A small image deblurring model, trained from scratch: norm groupnorm, batches of 128.
Rows from block 6 of a small image deblurring model, named by matrix and row number. Rows with one number belong to one channel. Each number is 128 + 32 x the weight over its row's rms, rounded and kept within 0 to 255. All counts start at 0. Numbers have three digits each.
After each channel's rows are labels from the 100 images, of 14976, where the channel reaches its highest value: "patch colour" is the nearest of a few named colours to the mean colour under the peak. Only what is clearly more common there than usual is listed. The data: stained colorectal tissue patches (NCT-CRC-HE-100K).
# convs0: first 3x3 conv (model.blocks.6.convs.0.weight, 96x96x3x3, each kernel summed), inputs 0-95
# convs1: second 3x3 conv (model.blocks.6.convs.1.weight, 96x96x3x3, transposed, each kernel summed), outputs 0-95

convs0.34:138114074106102150168064136115130112133195129187152123119098108126056113113196114143108100122084159093126117106162179143255125134138176110112126127053108156131122111096156122111130134129139165147124134071110142102152153134129179133087130107167111125131100126192097155190124182129140136148
convs1.34:122119143139151098089156135145094183137126189145129115149163126121139086199055141120192143160158141198033160189083079097110131150138134152124097102168142119130146190176072123127140050135151102104141136161131130165141130147100089140159130126107141161077156140120160088114114118175128109107
patch colour: brown

convs0.8:112162102123166156060128155109163176139140097150148120114125112084167121120071110137155144105159122144149116128140138136104145131103141149112117074227152137147120119154157121150163046157140125124114160069092103064089130122096116098045140104123092097127162209118139068111156189099138126175
convs1.8:191143177166105098167179130132136125184119175142182151141152151160140111124078110113127117116122124126160144128149108120095119128142117163161124089054102092094154179108149184084094084131157066155121073099097125156124111107062073205123141116139120157091058073073118122151136117131144121099
patch colour: grey

convs0.67:144115097151103110152169077158127177153078121141059133158114061062172128134159162092088099138155164123117135075094132145107135133109156146141113117129113143110151068114150098116206128110091149153134088129174112112083137171055101133131143170130142115065162097088155111145040093100141097135
convs1.67:156164144138158109158204087121133139113136118128158143149152155118139091103104176141084109144135108162180126160090154187136195142147064203109146097135104120141153129141079094158125180130142098188130111127154104159142176193135081116091114109112162098209114150084135192069137099115145123134
patch colour: grey

convs0.39:093134151066155085109123083063112110106135120161166153079151167088096133157107118151139138108116098122124058110159134126150143106098139138114143112157083153187137127135187083123109176100145242092115112154114126136116144148132118156145143164150225131179155089174194152097114110118125152116
convs1.39:171064147160151186115111172182124173116077179115127132122139130152157132142129127121140125162140126062116255133090119146166115171130137146131123120127141142123129137096116131080143075127132039136153071139165139104133108125128122062073109166163112111138156166101131079128128121167151116108
patch colour: white

convs0.92:129131128101143106149114096141070125122108087107170118131122110104076138094145160102145136105141101151088159163122149089117085118118127151109183041144088133135161129121000126126114213223162147123107088131143142106095140163116153166100139143120104096115121165178075123144145149128136112117
convs1.92:138147116177105068189105095064106141139132154149121183138127120153168073145087125133111170075153063114176099164115154172144143194131131106083054163078143149129111083157130092105144184103086087136140170112064128152105203119135143136132160126149164186122133141116093131144138130124148151144
patch colour: pink

convs0.57:108109119087140141144106164150126176124106138143140110209126173145142154113134142162123133130104122139146129107204123098129124124133035112099118143134118149123088164032107145124193169145163143123143102143069092075158114192130153094158164132102134104146133138111080133026133149182145103167
convs1.57:143134089131176097164133113092115050180137153151083138044177078129155088136128116099118146136151124134133142136081110170143112158143219136146110127140144108110211097207146107108102154119111097135147206151184125129132195121139135135111085138159120186111101100132112141162122138098148142098
patch colour: grey

convs0.68:147115114159147115117114138145111147121126152106138142153103163128152170130140123144156164135165128127136104109113119128129113123132159132079085167104118120144110115077177000176146132084116109185125131162175068093142115148168152101162134148106164145110153084146118112132123112148096125109
convs1.68:081117122134113135104120073151132133159109128123125091144128125123146128126123125112153160149144098152096158165096051179089114122122091157157119127120104132135153118165189054157119142177148105046107155131068135130124035105236169043116093091139106091145133143139104153109115104113147128145
patch colour: black; brown

convs0.14:149112116104147112154145123144187138119118138119132096114114137110104139140067140116088064188082135119108154147114165112149147113102142141160150153037131161150144131172184071147114084091122107137140115141115144112144136089127113164145141134139113110087122139121080159015125113000150115129
convs1.14:113145153148152115122125138125154149205116150139075107133145143120182255171152176124156067131146095098097125120121138131142094148117171085136147129145087037133107124133134140152127092116145154144159048157122152114139182165150145130133135102138119138138133138117131158140114099187097190078
patch colour: brown

convs0.36:083136145187163122074167098133192197175158158127146109143141143149124110153130095165128096098103145114134103128114142113126125108135085092149048127082137131072182115170108131155126131051200059128109194111120055111128096171122160134179105163116135094113098144135117145119131114151096124170
convs1.36:103141125120130139168083135150123074127107112094124156124054131115121046092152152147088108074108140100078115104093123127190124123083122126151141126094088047137129132063112137121095133124084140145148066157096121096094138081141087162102146097059097201137121111145101068114148118174078115111
patch colour: red; brown

convs0.0:126150119168068126116160152069082126146087133129138164130120160153146126156135185133102105131113134108093103061117126116118089165102169110148086128113165119124057101234087230167143134102126128116142126171129175143202176117112140154130179141117093154140151117067124153141121100091129121131
convs1.0:071147163128115152132070115131170113132200093089127117101106142117088140076170091098165204123134102197177117206138134130118204086143107108153135146152110096158210146118142069135101164152096176156124150118124141144121107138140127158159098157151160148127128173099161157145182161133115149145
patch colour: pink

convs0.53:111098127077144116144130129135161074116142198083131101117127141163117104142080150187126117154129132147172167094151097084178091099093104092115071096122085146169115122082146108146114156150131082141139106147102078108011053183132178129111084155121152128135091144117144093104120097104120080108
convs1.53:108154130140080180134099134122075113046121152100094146113083146129098088086099119112106206112099127117213129160137193136136152111185134179081112184096161140135158149104084113112104106148127134132139156130129123096144051097109062175148134095153134124166145130096139110140158065072134116130
patch colour: brown; black

convs0.25:160159139152090137072148115109151120128107142149128105121134099123160179215122110121131137088255117158151131161116126131138147106173148137135061095021125123091131134160151081123122162148136106107124148117077141146145082110136126115130140157097146119168089125094121084124062157182145154150
convs1.25:145142122080165096138223121129091141126112076092090134070127146147199114064143141145105086145111135140179138127090073167156127112125161146125132140160140089144128091118205160106098177087103200143101106163156111088122155127117181142116113073169148100089106182113145147182104139118106143124
patch colour: white

convs0.26:161136108155070138193096153097143160147133119140141120107132171129125126108152104095106123168126131105098144163136109100111122125114127104146151120000122120130087128177123051125153069161124110162124111116073132176098131113170102115161109130161133059149135129141160128106096083024102127144
convs1.26:137149101132120096172181111138129142198121151164121158183133145138217187181170129121136069171138132129163138083134137124103084181091150110161122117098096099106149188146126094127123145146137173108124100134187108110153184190162078103101127067161131139129081131124106100180113118134075097158
patch colour: pink

convs0.42:124109092049157134123146127116153158175083119128115111139109138120092126131139126135113111119069126128151111181112138063132146089113113121184132171167133129155197119149124155127157151129128146121133130227178119116110120220144140111099122044143166135186106127104166049129146081162184142126
convs1.42:106111133108101094140127116151139060112143076122083118110115114119147168136171122080154132107096118064081109089149121155122134170164103126114133113155152147116100140102135109118149154122109089142128138119110125135120000089144046146209162219141073116107135155142135178126148107127110165140
patch colour: grey

convs0.74:177138094100128186155123128114126187127119137101076121094180106160132123045124161069163114140165160114154087131096105150143148107143147113142147137019103140177144100142096158124112092196154123136117137157114141048154108065058099116122168105139132115135132113156106163080122112110163135090
convs1.74:202073120133099119156177121091085098114145175139099127196154128130115096146136150157149134175129110128097170148114089147135138153139071190141141142171140150136118098174125123154129154139225119111138083130145108185145123162019157144115128120107130094134106173164133162133094072145178166136
patch colour: grey

convs0.29:135150095158103112143114156121093119148132163123099124162113129110125083083161138159112083128101134135147156096106087134136151135123147150090149123032143111120102125111087157189185042134118103119131152086087116165119201165024083168126130122144124074097134143148100103122084074086099094159
convs1.29:106114125113104141172094101158167149158116106142108110145150136131186231163134193106159048153175158145114119103105149104120126126132145108153120112122075129183146142137152147131143115118109145137132130150147144087139150137114099115182140147102138159136133133168187197117135000118118130116
patch colour: pink

convs0.82:097082154115135104119145161071112152194039124143121195103174110077189117067134113167136129132156116185126110107074164086127117128128114129172089099144128133144171130184159117143084121130139129105090157201140164132146152200111166141108167110172151129091100124132149092167162139102137088136
convs1.82:186200117182045165144075068132185111164171181108130119134097152149081169169173143111121131142139087117146164133184125186076099080112149135099153157102160134139130160085096157119187168111161139118121092116131103137155167099151160120121123135068101145151178133087101147124132124139120166125
patch colour: white

convs0.80:099096040149113134138152192132139113178225140121177165171169155103134141113128130065122122108183138147094109102148112130128165134119093169170112110151113139123095090131125101176184098143170076083115162158164103081160133107082126137141168157142113121076150136158076160113155166110123104077
convs1.80:145138216099117062100075107097104191082133142115129137106139104157127129169105135153183121185101127155177121137124131197068133138086146096143117137138121136106137182176104124115130153127110113175133073138158097135123119123118156246068110155127159110145089153137135059143138117163142127140
patch colour: white

convs0.33:148112110137154093143135111129142141196142118147133255177124165104157123112139109113088135106107123192021137139123136159121099086171072169152098065090121145106183129133116116099169135097075148127138141140141111116101163122128137158099096152117111148109147119101130126111162114124127137119
convs1.33:117145163133102120182102118149086132189131117038134166144169105126130138143164135156066163168124023156131115119143112189084119128042125092155148150082112099136100139138129127144116071112135141103056119125118138116142048095136128109139141116055112120131121116151132061147135108124121091132
patch colour: white

convs0.38:124053115072084120181158151132095134113083093189080145140171112142117159144129134120120147129137146184118129095138150074129101125136122123090138099140134127155156098108209103152121169182108169106115009122176148173147109216096114122100119110148107121133166085149109142128102169124130147103
convs1.38:125153128161100082076144106155118105119132201110130129074063121145146062129155145141162130090160125072090105220128124219187154155096171127170062128134088105078117164127121155141094133075118089163139109129122100145149141108130125147121156158075081141110102176113120101132150137167143126127
patch colour: brown

convs0.76:129127106040136136061116137128049141134129183149134132100118101136090132188132100086091146116096131078100146187091136138107094139141172154174118106103118110113116128169118179120130149188154097124136163156102159131099186096178146166166157127121116101157059121110099087137190134186157179126
convs1.76:187096186196117096177106112132137145150114181148162118177141170047129162123158117088135149120150128199170105077143133119149185133135140099139120132114125117104153159133142118160150135097165203147136124121137165115175134171144087128164135165123113208120208111113120169101125131071105085113
patch colour: grey

convs0.71:087102144106123175146135149092133132226188118138142189115137127174111086118119070118142111148099124110083120198169140116137102091081094078167127115190110115113119159129110188139142127163095160072114151175142156092150145096160095132116140152091100114096093183133098190100178159160108148131
convs1.71:158093104111125114122088108126120150147113137084097082113119148109117161123106203153057166153143080189187120125102152196075140114056130179144147128111137163147092105181187099123106212111134102123069100144129130100141158128123122088144136101109141138131130125173138062087117150115128066092
patch colour: white

convs0.28:153089148157149149167115158166135143116130134120131139142129143100120114090079091108117061128099113125136145103105103135118128172172133158135181120062080123119097110162111136139110107087138131152092153135141133151171213151155002123132113134120129061082153124185077146111123110039086104109
convs1.28:107138118138143107142197125094057128086120108083156116122133149116087000101173121070108200123113115132144138139177142162127145138124100138121143143146155108115173111112178153118147070168143114139114125108138132114119044147130157147118132088113143111168149121092116098151129145118123127170
patch colour: pink

convs0.4:139140148112142144104139128144096115209255123108152168098100103130090112042130162113103084175164175158122159133122129125169081142136126135145146155116212148100106111149107112145111108112102099083122131114141134161102098163095150119116172128127114140126097120171084190074078085128129129123
convs1.4:123140070161080127170095141133105117079072133103121113137148133102104069140154070077155197096069111100099111100149085102117173099094110096136128121069103085086188120139101134122154071111133112151128151078157134110111075057130139104130108119092106107109145125134102066172088128078183112122
patch colour: white

convs0.58:164132154155059100175099124076101120128089112146111141083154155142131135113133155123115020138132126112107143162140110156131132132147066109125132097201143143114110115140144161104137082119132143119148080103076096104178097148084065104145124131110124087089219178092097193085122181119114124123
convs1.58:174126069087093130178129128134112155135142132102110154153153105094113094150176151181082124131180124138160109075115145112146113142104183120103130157157153151149128086147116210113129147127126156129123064131172173124095248111091109121145152030145166121142103132119184164119119153132116125158
patch colour: white

convs0.50:100121120121136108122103115143146138120098117172115160131120095110104132116136117084112131109095179122128124157126130112160194100164132135127047125122102124121125125109255141129084140124144125151109062132109100164219117129130101118152137113134103161201142115117098094146124139167129131170
convs1.50:140160150066138133130096098120115108172134076125125107138120160185105123126119121138106081108130155165125118048132113125121115109187139121168208123173148122124079111115124130150184148101121179185181078115107111126054157152147174114084093170155149117072074106097180139136090183151162133092
patch colour: white

convs0.90:092143074053156217118128093189099093131172138091155085151152097104135122159128150077132126119103056169119127108068139121154156170147129093167144171111176170182123176109121103115116094099101065106123116179137134105120132206128173119094092165170143120137143138146119139115145161113114126158
convs1.90:135150225170128039161121089104134099135116109157140172130114097145140095094111113113066142109124131122125098132170130099069115116069085145046129091085067111076115044121159117117135113148129146121129104140137080117136139091130124100092115113108131151167087098055126106132155138083144103101
patch colour: grey

convs0.10:149157128105179081140144175143134092147242120134130080183112178142104074116101100114123171124108148149125171044161173174121141094137097095142143154117141167143120118142187154133102165124110079128111148141123190190119111082143124164106125112108130148124163112127165096190175125147132178141
convs1.10:088119106117091188143119079146116155070108133091103133135131086135107123156114127154128094175162142134115098178096079113163123115121135126133136156177128154133074080168087121126155128114099200081110144104154126095172091214119194077136094132096151124112147180191151133052155154077151137158
patch colour: grey

convs0.72:128140149197115116087103126123145143169101071115166097094042122108116113096128148153167123109134131149152133131147192149147103111165128145178102145099095155120039141069171166132094163119071126132146127180044117108130128174142122096052118173099178109116131112155141185112164118123147147133
convs1.72:114140104122147098198185130099137084142111150136110154134191056156108121199148176037124151121088101104105047159160126138130135175118135114140136149129148146121202109140166159135135163093128158151127082139172117106151136120152144142162130125104065152101122103180193105121100132177123123076
patch colour: white

convs0.65:113120131072148125062141122094109138112125135146134100106098151111066155101145125111158199053094130187092126154114167159131120129130174136107123186182129095229121108083134138170118183129107114108221118133104164115102112133136105091152137131172130189129181166123173136123138108103120157150
convs1.65:112127061101105140149117175139071153117105149149140138162110134116149151120116123165046024159168130112138135082113126135100137090161131174156156101184137138151102077113144114136107013173128157122138126098105138133146132180068112127170129125138160104072111143099186127148136102128153138077
patch colour: purple

convs0.32:154155049128083126178156126127145164180094114113109130178060129182167143113141158092117120131204148121121175130094135078117107167153127130125142109132145094093216086135066169109127114129110169138140128095174112189122124096109101164084145079129056105096112165109096135176112116146119110123
convs1.32:125093145159152193100089114155155110054111129124179145143079132113108083127131128131178146132157076118169159158137097158135132126101097178136088140115146174120147110146085157106113134132167054135139198083164143129135081145093089050151110176094057143149153129152142105080144159071171145135
patch colour: grey

convs0.1:148104098100124152166128104080049157204172100084117174113118119128136119126134175165143140140164154172091135120090117170085127088162144131152067113148173128162202131087128115131139178103168106185114157092092073164125107091148116124114156114197122130082107172097080139079104114124108123098
convs1.1:097122139187097111158142164135139136122119156098161133109102147119046112132134081058112188094138094133099160138165115166097153166106124176107159152084117146115121162180119123114129174152111064087133146115194144154143076174165116149178135174068153155166131079155110069156168138121183116147
patch colour: white

convs0.93:117095194139135119081120154127160120089110093146114084096219131136132101133135098181148132127074118117139121118119130129120114149123199169179097139100122148072153130093120058167111147124160199144152125070122124105083138075083129195120099100146105111142172161104161092103156143137209133105
convs1.93:143133102180143170136127075104093150082098183128146157117065101097147130107090121132146168124181168147128124140125138176146142146181074116039092131154119071121110073090142135118143106132157065120132123165099151100121105151187133078109176137143143131115104064067126135132153120073200136152
patch colour: white

convs0.63:190094116102144116124154127091138133180182140140118255127132125139127167138174151125120177118241127145060139156140089142140104099123080102182108087157153119113129137118105154139162118141110135101105141116133121073138172088108146136117136117125127168089126124154120106144090103179129158145
convs1.63:100145122130114128083049134125160098122115149069109152125098115122044194150091130153076042145145049141163131117080158110044127113070153112117129126083087102135125129119116117128130027154128140144101133097122125152123134144119111114127133146069133121127120142086150115081121134183135094100
patch colour: white

convs0.45:111152146179125142099131088160060141117102111171111150131123057126184117101075184132206151137154150122123151080174107165140141110114159119113163116128102185121107156100157169084119114122160106112122081048144132148160091117145136152091146181106115143098115133138132046098142219127107108151
convs1.45:143137145091113079171137136132121105097137075097103091137139110109151119175140115083130127104138118120087107064129117116133122133147061132114134155160194138141129126107126109160144126130121110163101140112102146121056000106094139146208135150131079127091155149144115158102143097124133196066
patch colour: grey

convs0.30:109116101139125096151093115112109149179213132160172195109110097089078114168121124119182122121176183179086177073130121120209114115152137109150152129088145156143220118122099098117200076089076129121129093139125121169089154146132131104096116124116114110073126122117124079131117165131121125133
convs1.30:157110154118060156143106156156101125110109148143072163132133143147095122105108156124131163169131086168055089194139133157099141188076134125106079093123165173132046126141151110158084048125110135126091138119176116095166083119144161164141127143100128144130122136184151057156155090087105096147
patch colour: white

convs0.20:160133126165114098142156107173115166133077142105143117139117141116120078132111106084141141174157125138100098152135135154177081105168098169157107155138137129116106145104093107154140128108117108149147115090195125107175141133255098104114104120095153153107164131092144151135182036098124081108
convs1.20:096156159140150126097085163109104114109170141096139131126147133144155206151151132155115049118122108110140160177179160128148125157170157104128108106083088120102177165129137076129134093135130158115133175145109101146143088117220084124085142172171100131125125103212091161126146136130123099225
patch colour: grey

convs0.15:153125118124096096067145115124182097214141163162115218115143134139154090118070100115087140109153175179080135169116158145153151128124151120129118157108168148042134120181165171148116120105188131154140164132150164082149081083069104171135129162108100121122110136130099123091124113071115143125
convs1.15:148093128150091123229125123121133185148170130108166109144117188128108136115129122110165211193168121164120126148162098202108150148126148162145103104103114130112171129170073149122157113128112117132072117050139119137129187163135110121099159122114156152118135092131130056155149146059102116178
patch colour: white

convs0.73:175108094110108197180134176137123120125173144094115104145164083120128168084169137136169162132134113127128071198068140131123189108150146110130108171031078158132135109109112171126085146170116196069097107183122127098133149161135124165144123133142069153111097096117119104149067119129125137119
convs1.73:102126122148157117186122103183139152101093131109182126135095111128109120117125086093065118170101146157126143021178111156101096127068123085110161129149167055094129161137157097126085151102141083199157206156143142123129106107158166114104122185122160154141145123127122079102146155119170121160
patch colour: grey

convs0.19:172121120090110078072157115124169131127036154111087128111108123132132132103119169192100120138108093121149113160195091114124135093106113105127146139106111137182188127089098085135121165161138183161203106112123110142116100097068119048186167112172154131105145161102176091110108137161140123160
convs1.19:037127130156135178072126092145138146148125061085146124103103150135113138186152100138131121140126129132125129153117119101150103133132096165138158134135049100072055146151126151140098098119110107119052140143095107055113183173134136159061146074114107135140104054157071129089120123122092119116
patch colour: brown

convs0.56:106195118148125160145168137146208128082161127156076114133189139112143147141129150151074102139103130142120107116155103070099137092113102120121137112198126149149084104094115120155139116184112134171154136137078120157141082006155117138115169117098131136138140132102139198120077156145104107199
convs1.56:136128199141211097090109140134108121174082094128160117151123118116155080127125087109163171117131130128162169092135126202161115128160128142149131133129158142118161162169142118138130185120161109090118132145191120105109180222135128128166077097131112104155108143129066154142147116104158122019
patch colour: brown; black

convs0.78:044178167130136156093126134076143170133149158119166134079193134162114160078128095102121129135127204123109102110152144103162181055156103131140200119118166151114070139151125184142090100109106143119127106106124147103130097107178125176189126122140062101114144150159131135133151058113115150161
convs1.78:185124105112119109066082109124111097104098061171111153177070152094138115189144178176119141117126101137159154134129118131108112147096125135116079118119093115138184104111076072118171146172115114162151177089127105139131147096097057119056119143148184104138070113092088099109142143118140163063
patch colour: brown; black