{"model": "image deblurring model", "image_size": 32, "task": "deblurring", "channel_attention": "eca", "residual_init": "none", "beta2": 0.95, "max_precond_dim": 1024, "lr_schedule": "cosine", "warmup_steps": 860}
Rows from block 3 of a small image deblurring model, named by matrix and row number. Rows with one number belong to one channel. Each number is 50 + 12 x the weight over its row's rms, rounded and kept within 0 to 99. All counts start at 0.
After each channel's rows are labels from the 100 images, of 14976, where the channel reaches its highest value: "patch colour" is the nearest of a few named colours to the mean colour under the peak; "top examples" is what is common among them. Only what is clearly more common there than usual is listed. The data: stained colorectal tissue patches (NCT-CRC-HE-100K).
# convs0: first 3x3 conv (model.blocks.3.convs.0.weight, 96x96x3x3, each kernel summed), inputs 0-95
# convs1: second 3x3 conv (model.blocks.3.convs.1.weight, 96x96x3x3, transposed, each kernel summed), outputs 0-95

convs0.21:43 62 47 57 40 40 82 41 42 52 46 68 38 25 58 53 61 47 50 47 49 66 65 48 54 68 60 62 40 43 56 71 57 56 42 38 53 51 42 40 57 58 44 42 70 50 62 57 55 43 50 57 54 68 68 78 69 40 36 33 43 46 35 43 27 59 40 49 49 42 44 58 26 66 56 59 44 39 28 50 64 77 51 53 50 52 35 28 37 34 57 66 46 60 44 48
convs1.21:46 42 50 30 38 67 40 56 45 49 52 30 26 69 52 58 44 54 21 62 55 34 41 52 45 63 43 28 59 55 48 28 32 55 40 82 63 40 45 38 42 51 48 48 33 64 45 44 46 42 66 34 57 62 38 22 64 55 49 35 42 45 72 52 72 54 56 26 58 55 52 56 54 52 61 41 63 78 42 57 45 47 48 36 56 55 57 55 59 60 48 42 44 45 44 65
patch colour: pink
top examples: tissue: cancer-associated stroma

convs0.60:58 31 52 41 45 39 45 43 47 66 80 40 42 57 63 49 50 38 76 39 44 60 56 47 48 34 40 46 38 73 58 41 53 65 59 66 47 62 41 54 54 63 47 41 62 25 46 45 46 42 39 38 33 52 95 55 50 65 39 51 56 64 41 63 49 59 46 75 65 75 51 65 43 36 45 64 61 49 54 50 55 50 44 42 45 29 55 43 44 61 31 57 53 40 47 46
convs1.60:47 49 53 55 63 54 40 46 52 50 39 46 47 60 63 60 65 66 33 29 43 27 36 47 59 47 44 46 66 52 25 65 47 28 62 70 64 40 54 53 33 56 52 59 48 29 39 54 52 34 50 59 57 40 44 48 52 36 61 32 39 36 61 54 63 59 72 28 50 54 74 59 54 49 55 26 30 44 51 83 49 58 60 32 39 61 49 56 57 47 50 58 64 71 62 50
patch colour: white
top examples: tissue: cancer-associated stroma

convs0.77:62 56 55 33 47 66 31 47 40 41 50 38 36 62 54 51 59 44 47 18 61 60 52 37 52 43 50 48 59 61 67 61 57 69 59 52 60 59 43 44 45 57 36 39 49 36 76 41 67 50 58 45 73 26 53 56 67 34 45 37 70 68 42 49 29 65 64 51 39 76 43 52 40 66 56 40 66 49 59 65 60 39 35 57 65 56 54 29 54 47 48 42 46 54 62 69
convs1.77:40 36 55 44 36 33 47 36 52 49 37 49 40 36 50 45 40 46 64 99 40 35 43 57 63 52 50 56 50 47 39 38 39 38 50 21 49 41 54 42 39 54 47 59 49 65 40 61 48 53 40 61 43 75 47 52 48 55 46 87 41 41 54 52 63 44 36 52 53 41 52 56 44 37 45 48 35 41 19 27 50 41 62 35 45 62 51 55 43 45 52 51 61 37 40 28
patch colour: brown
top examples: tissue: cancer-associated stroma; tissue: mucus

convs0.25:43 46 51 64 49 36 43 50 39 42 21 61 39 49 52 48 50 39 53 48 51 63 22 51 35 58 44 55 48 32 70 16 63 79 48 51 58 49 49 51 41 66 46 55 43 67 41 61 73 71 42 43 49 45 53 34 51 48 60 41 83 40 44 51 47 62 46 48 62 43 53 49 54 52 43 57 52 55 50 59 43 52 80 44 58 48 23 45 38 63 66 41 23 48 56 46
convs1.25:50 45 57 52 45 49 31 34 55 34 62 29 62 62 56 56 40 60 26 44 44 66 48 47 43 52 50 38 17 57 14 83 36 49 73 38 52 54 55 35 43 43 31 35 50 61 53 32 38 47 41 42 52 40 51 53 57 42 59 77 55 48 59 48 49 54 59 38 50 52 67 48 38 39 50 34 46 44 42 54 34 32 62 44 38 37 47 47 45 71 48 64 42 62 45 51
patch colour: pink
top examples: tissue: cancer-associated stroma

convs0.6:32 53 30 61 60 46 57 64 53 57 61 42 56 48 42 44 50 46 55 44 55 53 49 47 45 55 43 48 53 46 47 42 64 77 58 43 54 63 39 56 44 49 71 44 51 63 52 61 59 64 57 66 50 71 11 38 71 64 53 58 27 59 51 59 55 23 46 50 40 68 36 64 50 42 54 39 59 54 51 49 43 57 41 62 70 44 57 40 63 38 36 82 32 27 54 28
convs1.6:55 50 61 51 59 52 62 46 56 43 48 45 36 67 54 48 57 56 65 38 64 49 50 63 69 50 50 60 52 44 47 38 42 33 45 84 66 56 35 55 64 47 51 45 27 41 39 42 45 47 67 53 55 45 49 61 56 69 45 10 12 44 58 51 43 49 49 52 51 55 62 55 48 68 39 33 26 37 26 54 48 39 48 41 52 66 41 61 43 52 61 73 62 68 52 50
patch colour: grey
top examples: tissue: cancer-associated stroma

convs0.92:49 50 36 54 29 66 43 35 41 71 53 56 40 59 48 50 57 68 45 47 48 23 62 57 47 58 47 42 29 30 55 54 39 52 28 55 56 47 39 41 56 80 68 32 37 81 42 60 67 50 51 38 47 45 65 52 33 55 73 40 54 36 53 39 33 45 36 64 53 34 63 53 36 54 43 52 60 58 25 52 40 39 63 44 41 59 60 58 47 55 31 56 66 48 43 48
convs1.92:48 52 48 61 41 53 57 44 66 58 59 48 54 40 37 54 67 45 50 48 62 56 59 65 72 52 42 49 55 56 67 68 60 34 46 47 60 75 59 33 64 37 67 65 61 90 62 45 61 43 69 44 53 53 56 71 50 60 50 47 36 38 48 43 52 69 81 51 37 46 26 50 59 64 61 63 49 31 59 26 59 68 50 58 42 49 66 49 42 43 52 38 61 50 37 42
patch colour: grey
top examples: tissue: cancer-associated stroma

convs0.80:57 59 40 55 28 47 52 54 76 48 40 46 47 60 50 50 44 33 39 51 43 48 37 53 38 46 37 47 33 55 51 52 59 57 36 41 61 44 44 50 29 55 59 48 25 75 55 41 39 71 31 58 56 50 62 64 48 41 44 65 61 59 52 58 28 62 71 39 48 33 32 59 46 54 23 45 51 47 59 43 22 65 61 32 62 56 60 59 64 45 60 43 63 46 84 46
convs1.80:45 54 60 52 67 50 45 49 34 48 28 55 44 26 52 66 71 42 60 47 46 51 70 34 42 31 52 51 48 33 65 64 55 39 55 61 62 67 11 47 72 69 34 57 54 29 50 44 45 34 55 63 53 52 42 53 35 57 49 34 53 31 55 52 55 47 39 59 59 44 54 56 35 54 64 56 50 50 57 48 57 64 34 15 47 43 61 58 48 59 52 56 43 62 25 54
patch colour: brown
top examples: tissue: cancer-associated stroma; tissue: mucus

convs0.7:35 39 39 48 71 57 49 28 50 51 56 55 46 51 53 47 55 62 58 43 35 56 54 24 46 39 45 44 57 49 58 42 26 43 40 45 43 36 49 45 38 61 51 40 69 45 50 56 45 46 39 95 39 60 59 38 51 71 60 41 50 44 40 59 42 64 42 56 49 52 38 71 30 48 62 86 54 35 54 37 57 64 41 49 40 59 43 69 50 47 80 48 48 58 61 40
convs1.7:36 61 50 33 46 30 64 49 63 49 36 57 59 41 61 56 67 64 60 66 52 51 55 71 57 64 58 39 58 74 61 73 56 54 53 46 55 65 64 49 39 79 49 65 43 43 26 57 36 38 32 95 57 53 35 52 58 53 49 45 40 43 43 63 56 51 34 60 40 49 60 56 45 63 65 50 49 27 62 60 52 49 34 48 62 43 57 58 51 59 54 58 49 58 33 56
patch colour: white
top examples: tissue: cancer-associated stroma

convs0.72:48 34 40 20 51 39 74 31 42 48 58 45 56 44 59 34 54 41 35 37 44 59 69 24 37 43 53 36 44 61 60 61 42 38 37 54 41 42 49 42 60 46 54 50 50 50 55 36 59 61 48 77 56 36 46 27 65 70 73 44 44 46 39 51 50 51 63 41 57 54 49 65 43 53 56 63 53 39 44 64 40 54 45 37 55 67 42 60 53 24 86 57 51 64 39 59
convs1.72:54 43 40 51 57 51 70 49 63 63 44 29 48 39 47 60 65 63 50 67 46 52 46 54 36 57 54 44 41 47 28 73 30 54 63 66 81 44 36 44 43 69 59 44 49 39 62 40 41 39 46 47 47 55 60 59 70 48 63 35 37 61 67 50 48 58 56 30 77 62 51 50 47 68 49 55 54 38 51 61 42 65 71 45 60 27 47 64 66 67 56 65 29 66 45 55
patch colour: white
top examples: tissue: cancer-associated stroma; tissue: mucus

convs0.63:47 44 46 41 52 56 61 21 41 59 44 38 35 46 52 73 55 59 47 48 46 50 45 39 30 19 50 36 54 48 61 54 44 75 48 45 53 46 52 55 53 56 46 39 48 51 33 56 57 55 51 74 53 42 60 57 80 46 37 57 32 61 43 44 47 49 41 53 37 39 34 53 49 54 35 72 54 48 50 46 30 70 99 69 44 54 70 57 61 56 53 50 49 46 51 43
convs1.63:57 34 58 30 46 53 57 57 55 44 37 55 40 45 63 53 50 69 54 69 39 72 52 82 43 53 44 48 54 51 47 85 69 62 71 57 61 47 60 57 57 55 44 55 58 59 51 50 51 32 63 82 53 60 55 55 77 65 52 66 50 27 55 50 37 40 47 31 62 55 73 58 47 35 52 37 41 28 64 48 41 64 58 60 66 52 43 63 55 58 52 46 48 62 55 47
patch colour: white
top examples: tissue: cancer-associated stroma; tissue: mucus

convs0.59:48 49 47 56 37 61 22 52 68 41 27 62 51 38 61 51 68 54 32 49 47 44 70 52 47 56 60 57 54 85 56 48 44 37 70 48 67 48 43 60 47 64 55 46 31 56 65 51 50 23 34 27 49 50 51 53 47 48 49 52 40 36 82 45 44 24 57 64 65 73 44 31 54 50 41 60 45 47 59 29 43 55 47 34 51 58 50 47 67 52 61 42 57 45 40 54
convs1.59:54 37 36 38 57 31 64 27 48 45 42 43 47 34 53 63 23 41 56 58 56 38 52 36 36 22 34 29 47 59 33 41 40 54 45 43 58 51 20 41 60 47 36 32 59 55 23 37 30 63 41 49 48 30 51 46 48 54 47 42 43 63 32 46 52 64 13 60 48 52 57 53 52 36 50 53 34 45 38 53 65 39 55 32 59 52 37 43 55 39 53 54 54 48 51 39
patch colour: brown
top examples: tissue: cancer-associated stroma

convs0.75:68 56 46 50 44 54 69 25 64 52 34 44 60 33 40 62 44 63 48 49 61 55 45 39 53 56 47 63 51 34 65 43 46 49 50 30 46 51 47 44 64 71 35 61 25 65 41 43 61 40 45 32 55 32 67 50 65 64 45 39 28 57 50 40 44 50 57 54 39 43 61 59 74 61 64 37 48 51 56 53 52 42 88 49 78 50 40 55 57 51 41 41 27 62 70 53
convs1.75:61 49 62 52 52 53 27 26 57 65 83 62 22 48 54 35 60 55 68 58 40 52 57 42 43 54 42 38 57 71 69 23 46 56 60 49 77 48 40 31 49 47 63 53 38 68 61 61 35 47 69 59 55 66 49 32 55 48 46 56 30 46 54 57 43 37 68 56 45 54 39 53 51 57 75 50 57 54 60 63 56 63 61 71 64 69 51 49 57 48 54 51 56 51 44 44
patch colour: white
top examples: tissue: cancer-associated stroma

convs0.78:46 47 63 70 44 40 27 88 19 38 60 50 53 66 73 68 63 45 41 45 50 55 45 43 60 54 39 45 44 71 56 44 49 78 65 57 46 52 36 54 38 57 37 60 55 60 62 29 17 47 61 58 49 52 45 50 56 48 58 45 54 58 43 55 49 59 44 28 49 69 61 47 30 57 44 46 43 46 58 54 57 41 34 48 41 38 53 38 44 61 45 56 74 51 64 45
convs1.78:66 63 31 37 60 69 63 30 39 47 56 42 30 36 42 39 42 57 58 44 50 62 46 44 48 47 67 55 37 42 58 32 46 61 74 49 54 35 55 44 34 28 83 58 34 59 32 70 86 49 31 41 52 54 61 57 49 51 31 41 30 49 48 45 45 31 47 67 46 53 40 48 57 47 52 37 53 49 42 44 52 44 53 48 57 50 53 63 47 46 50 34 35 39 29 63
patch colour: white
top examples: tissue: cancer-associated stroma; tissue: mucus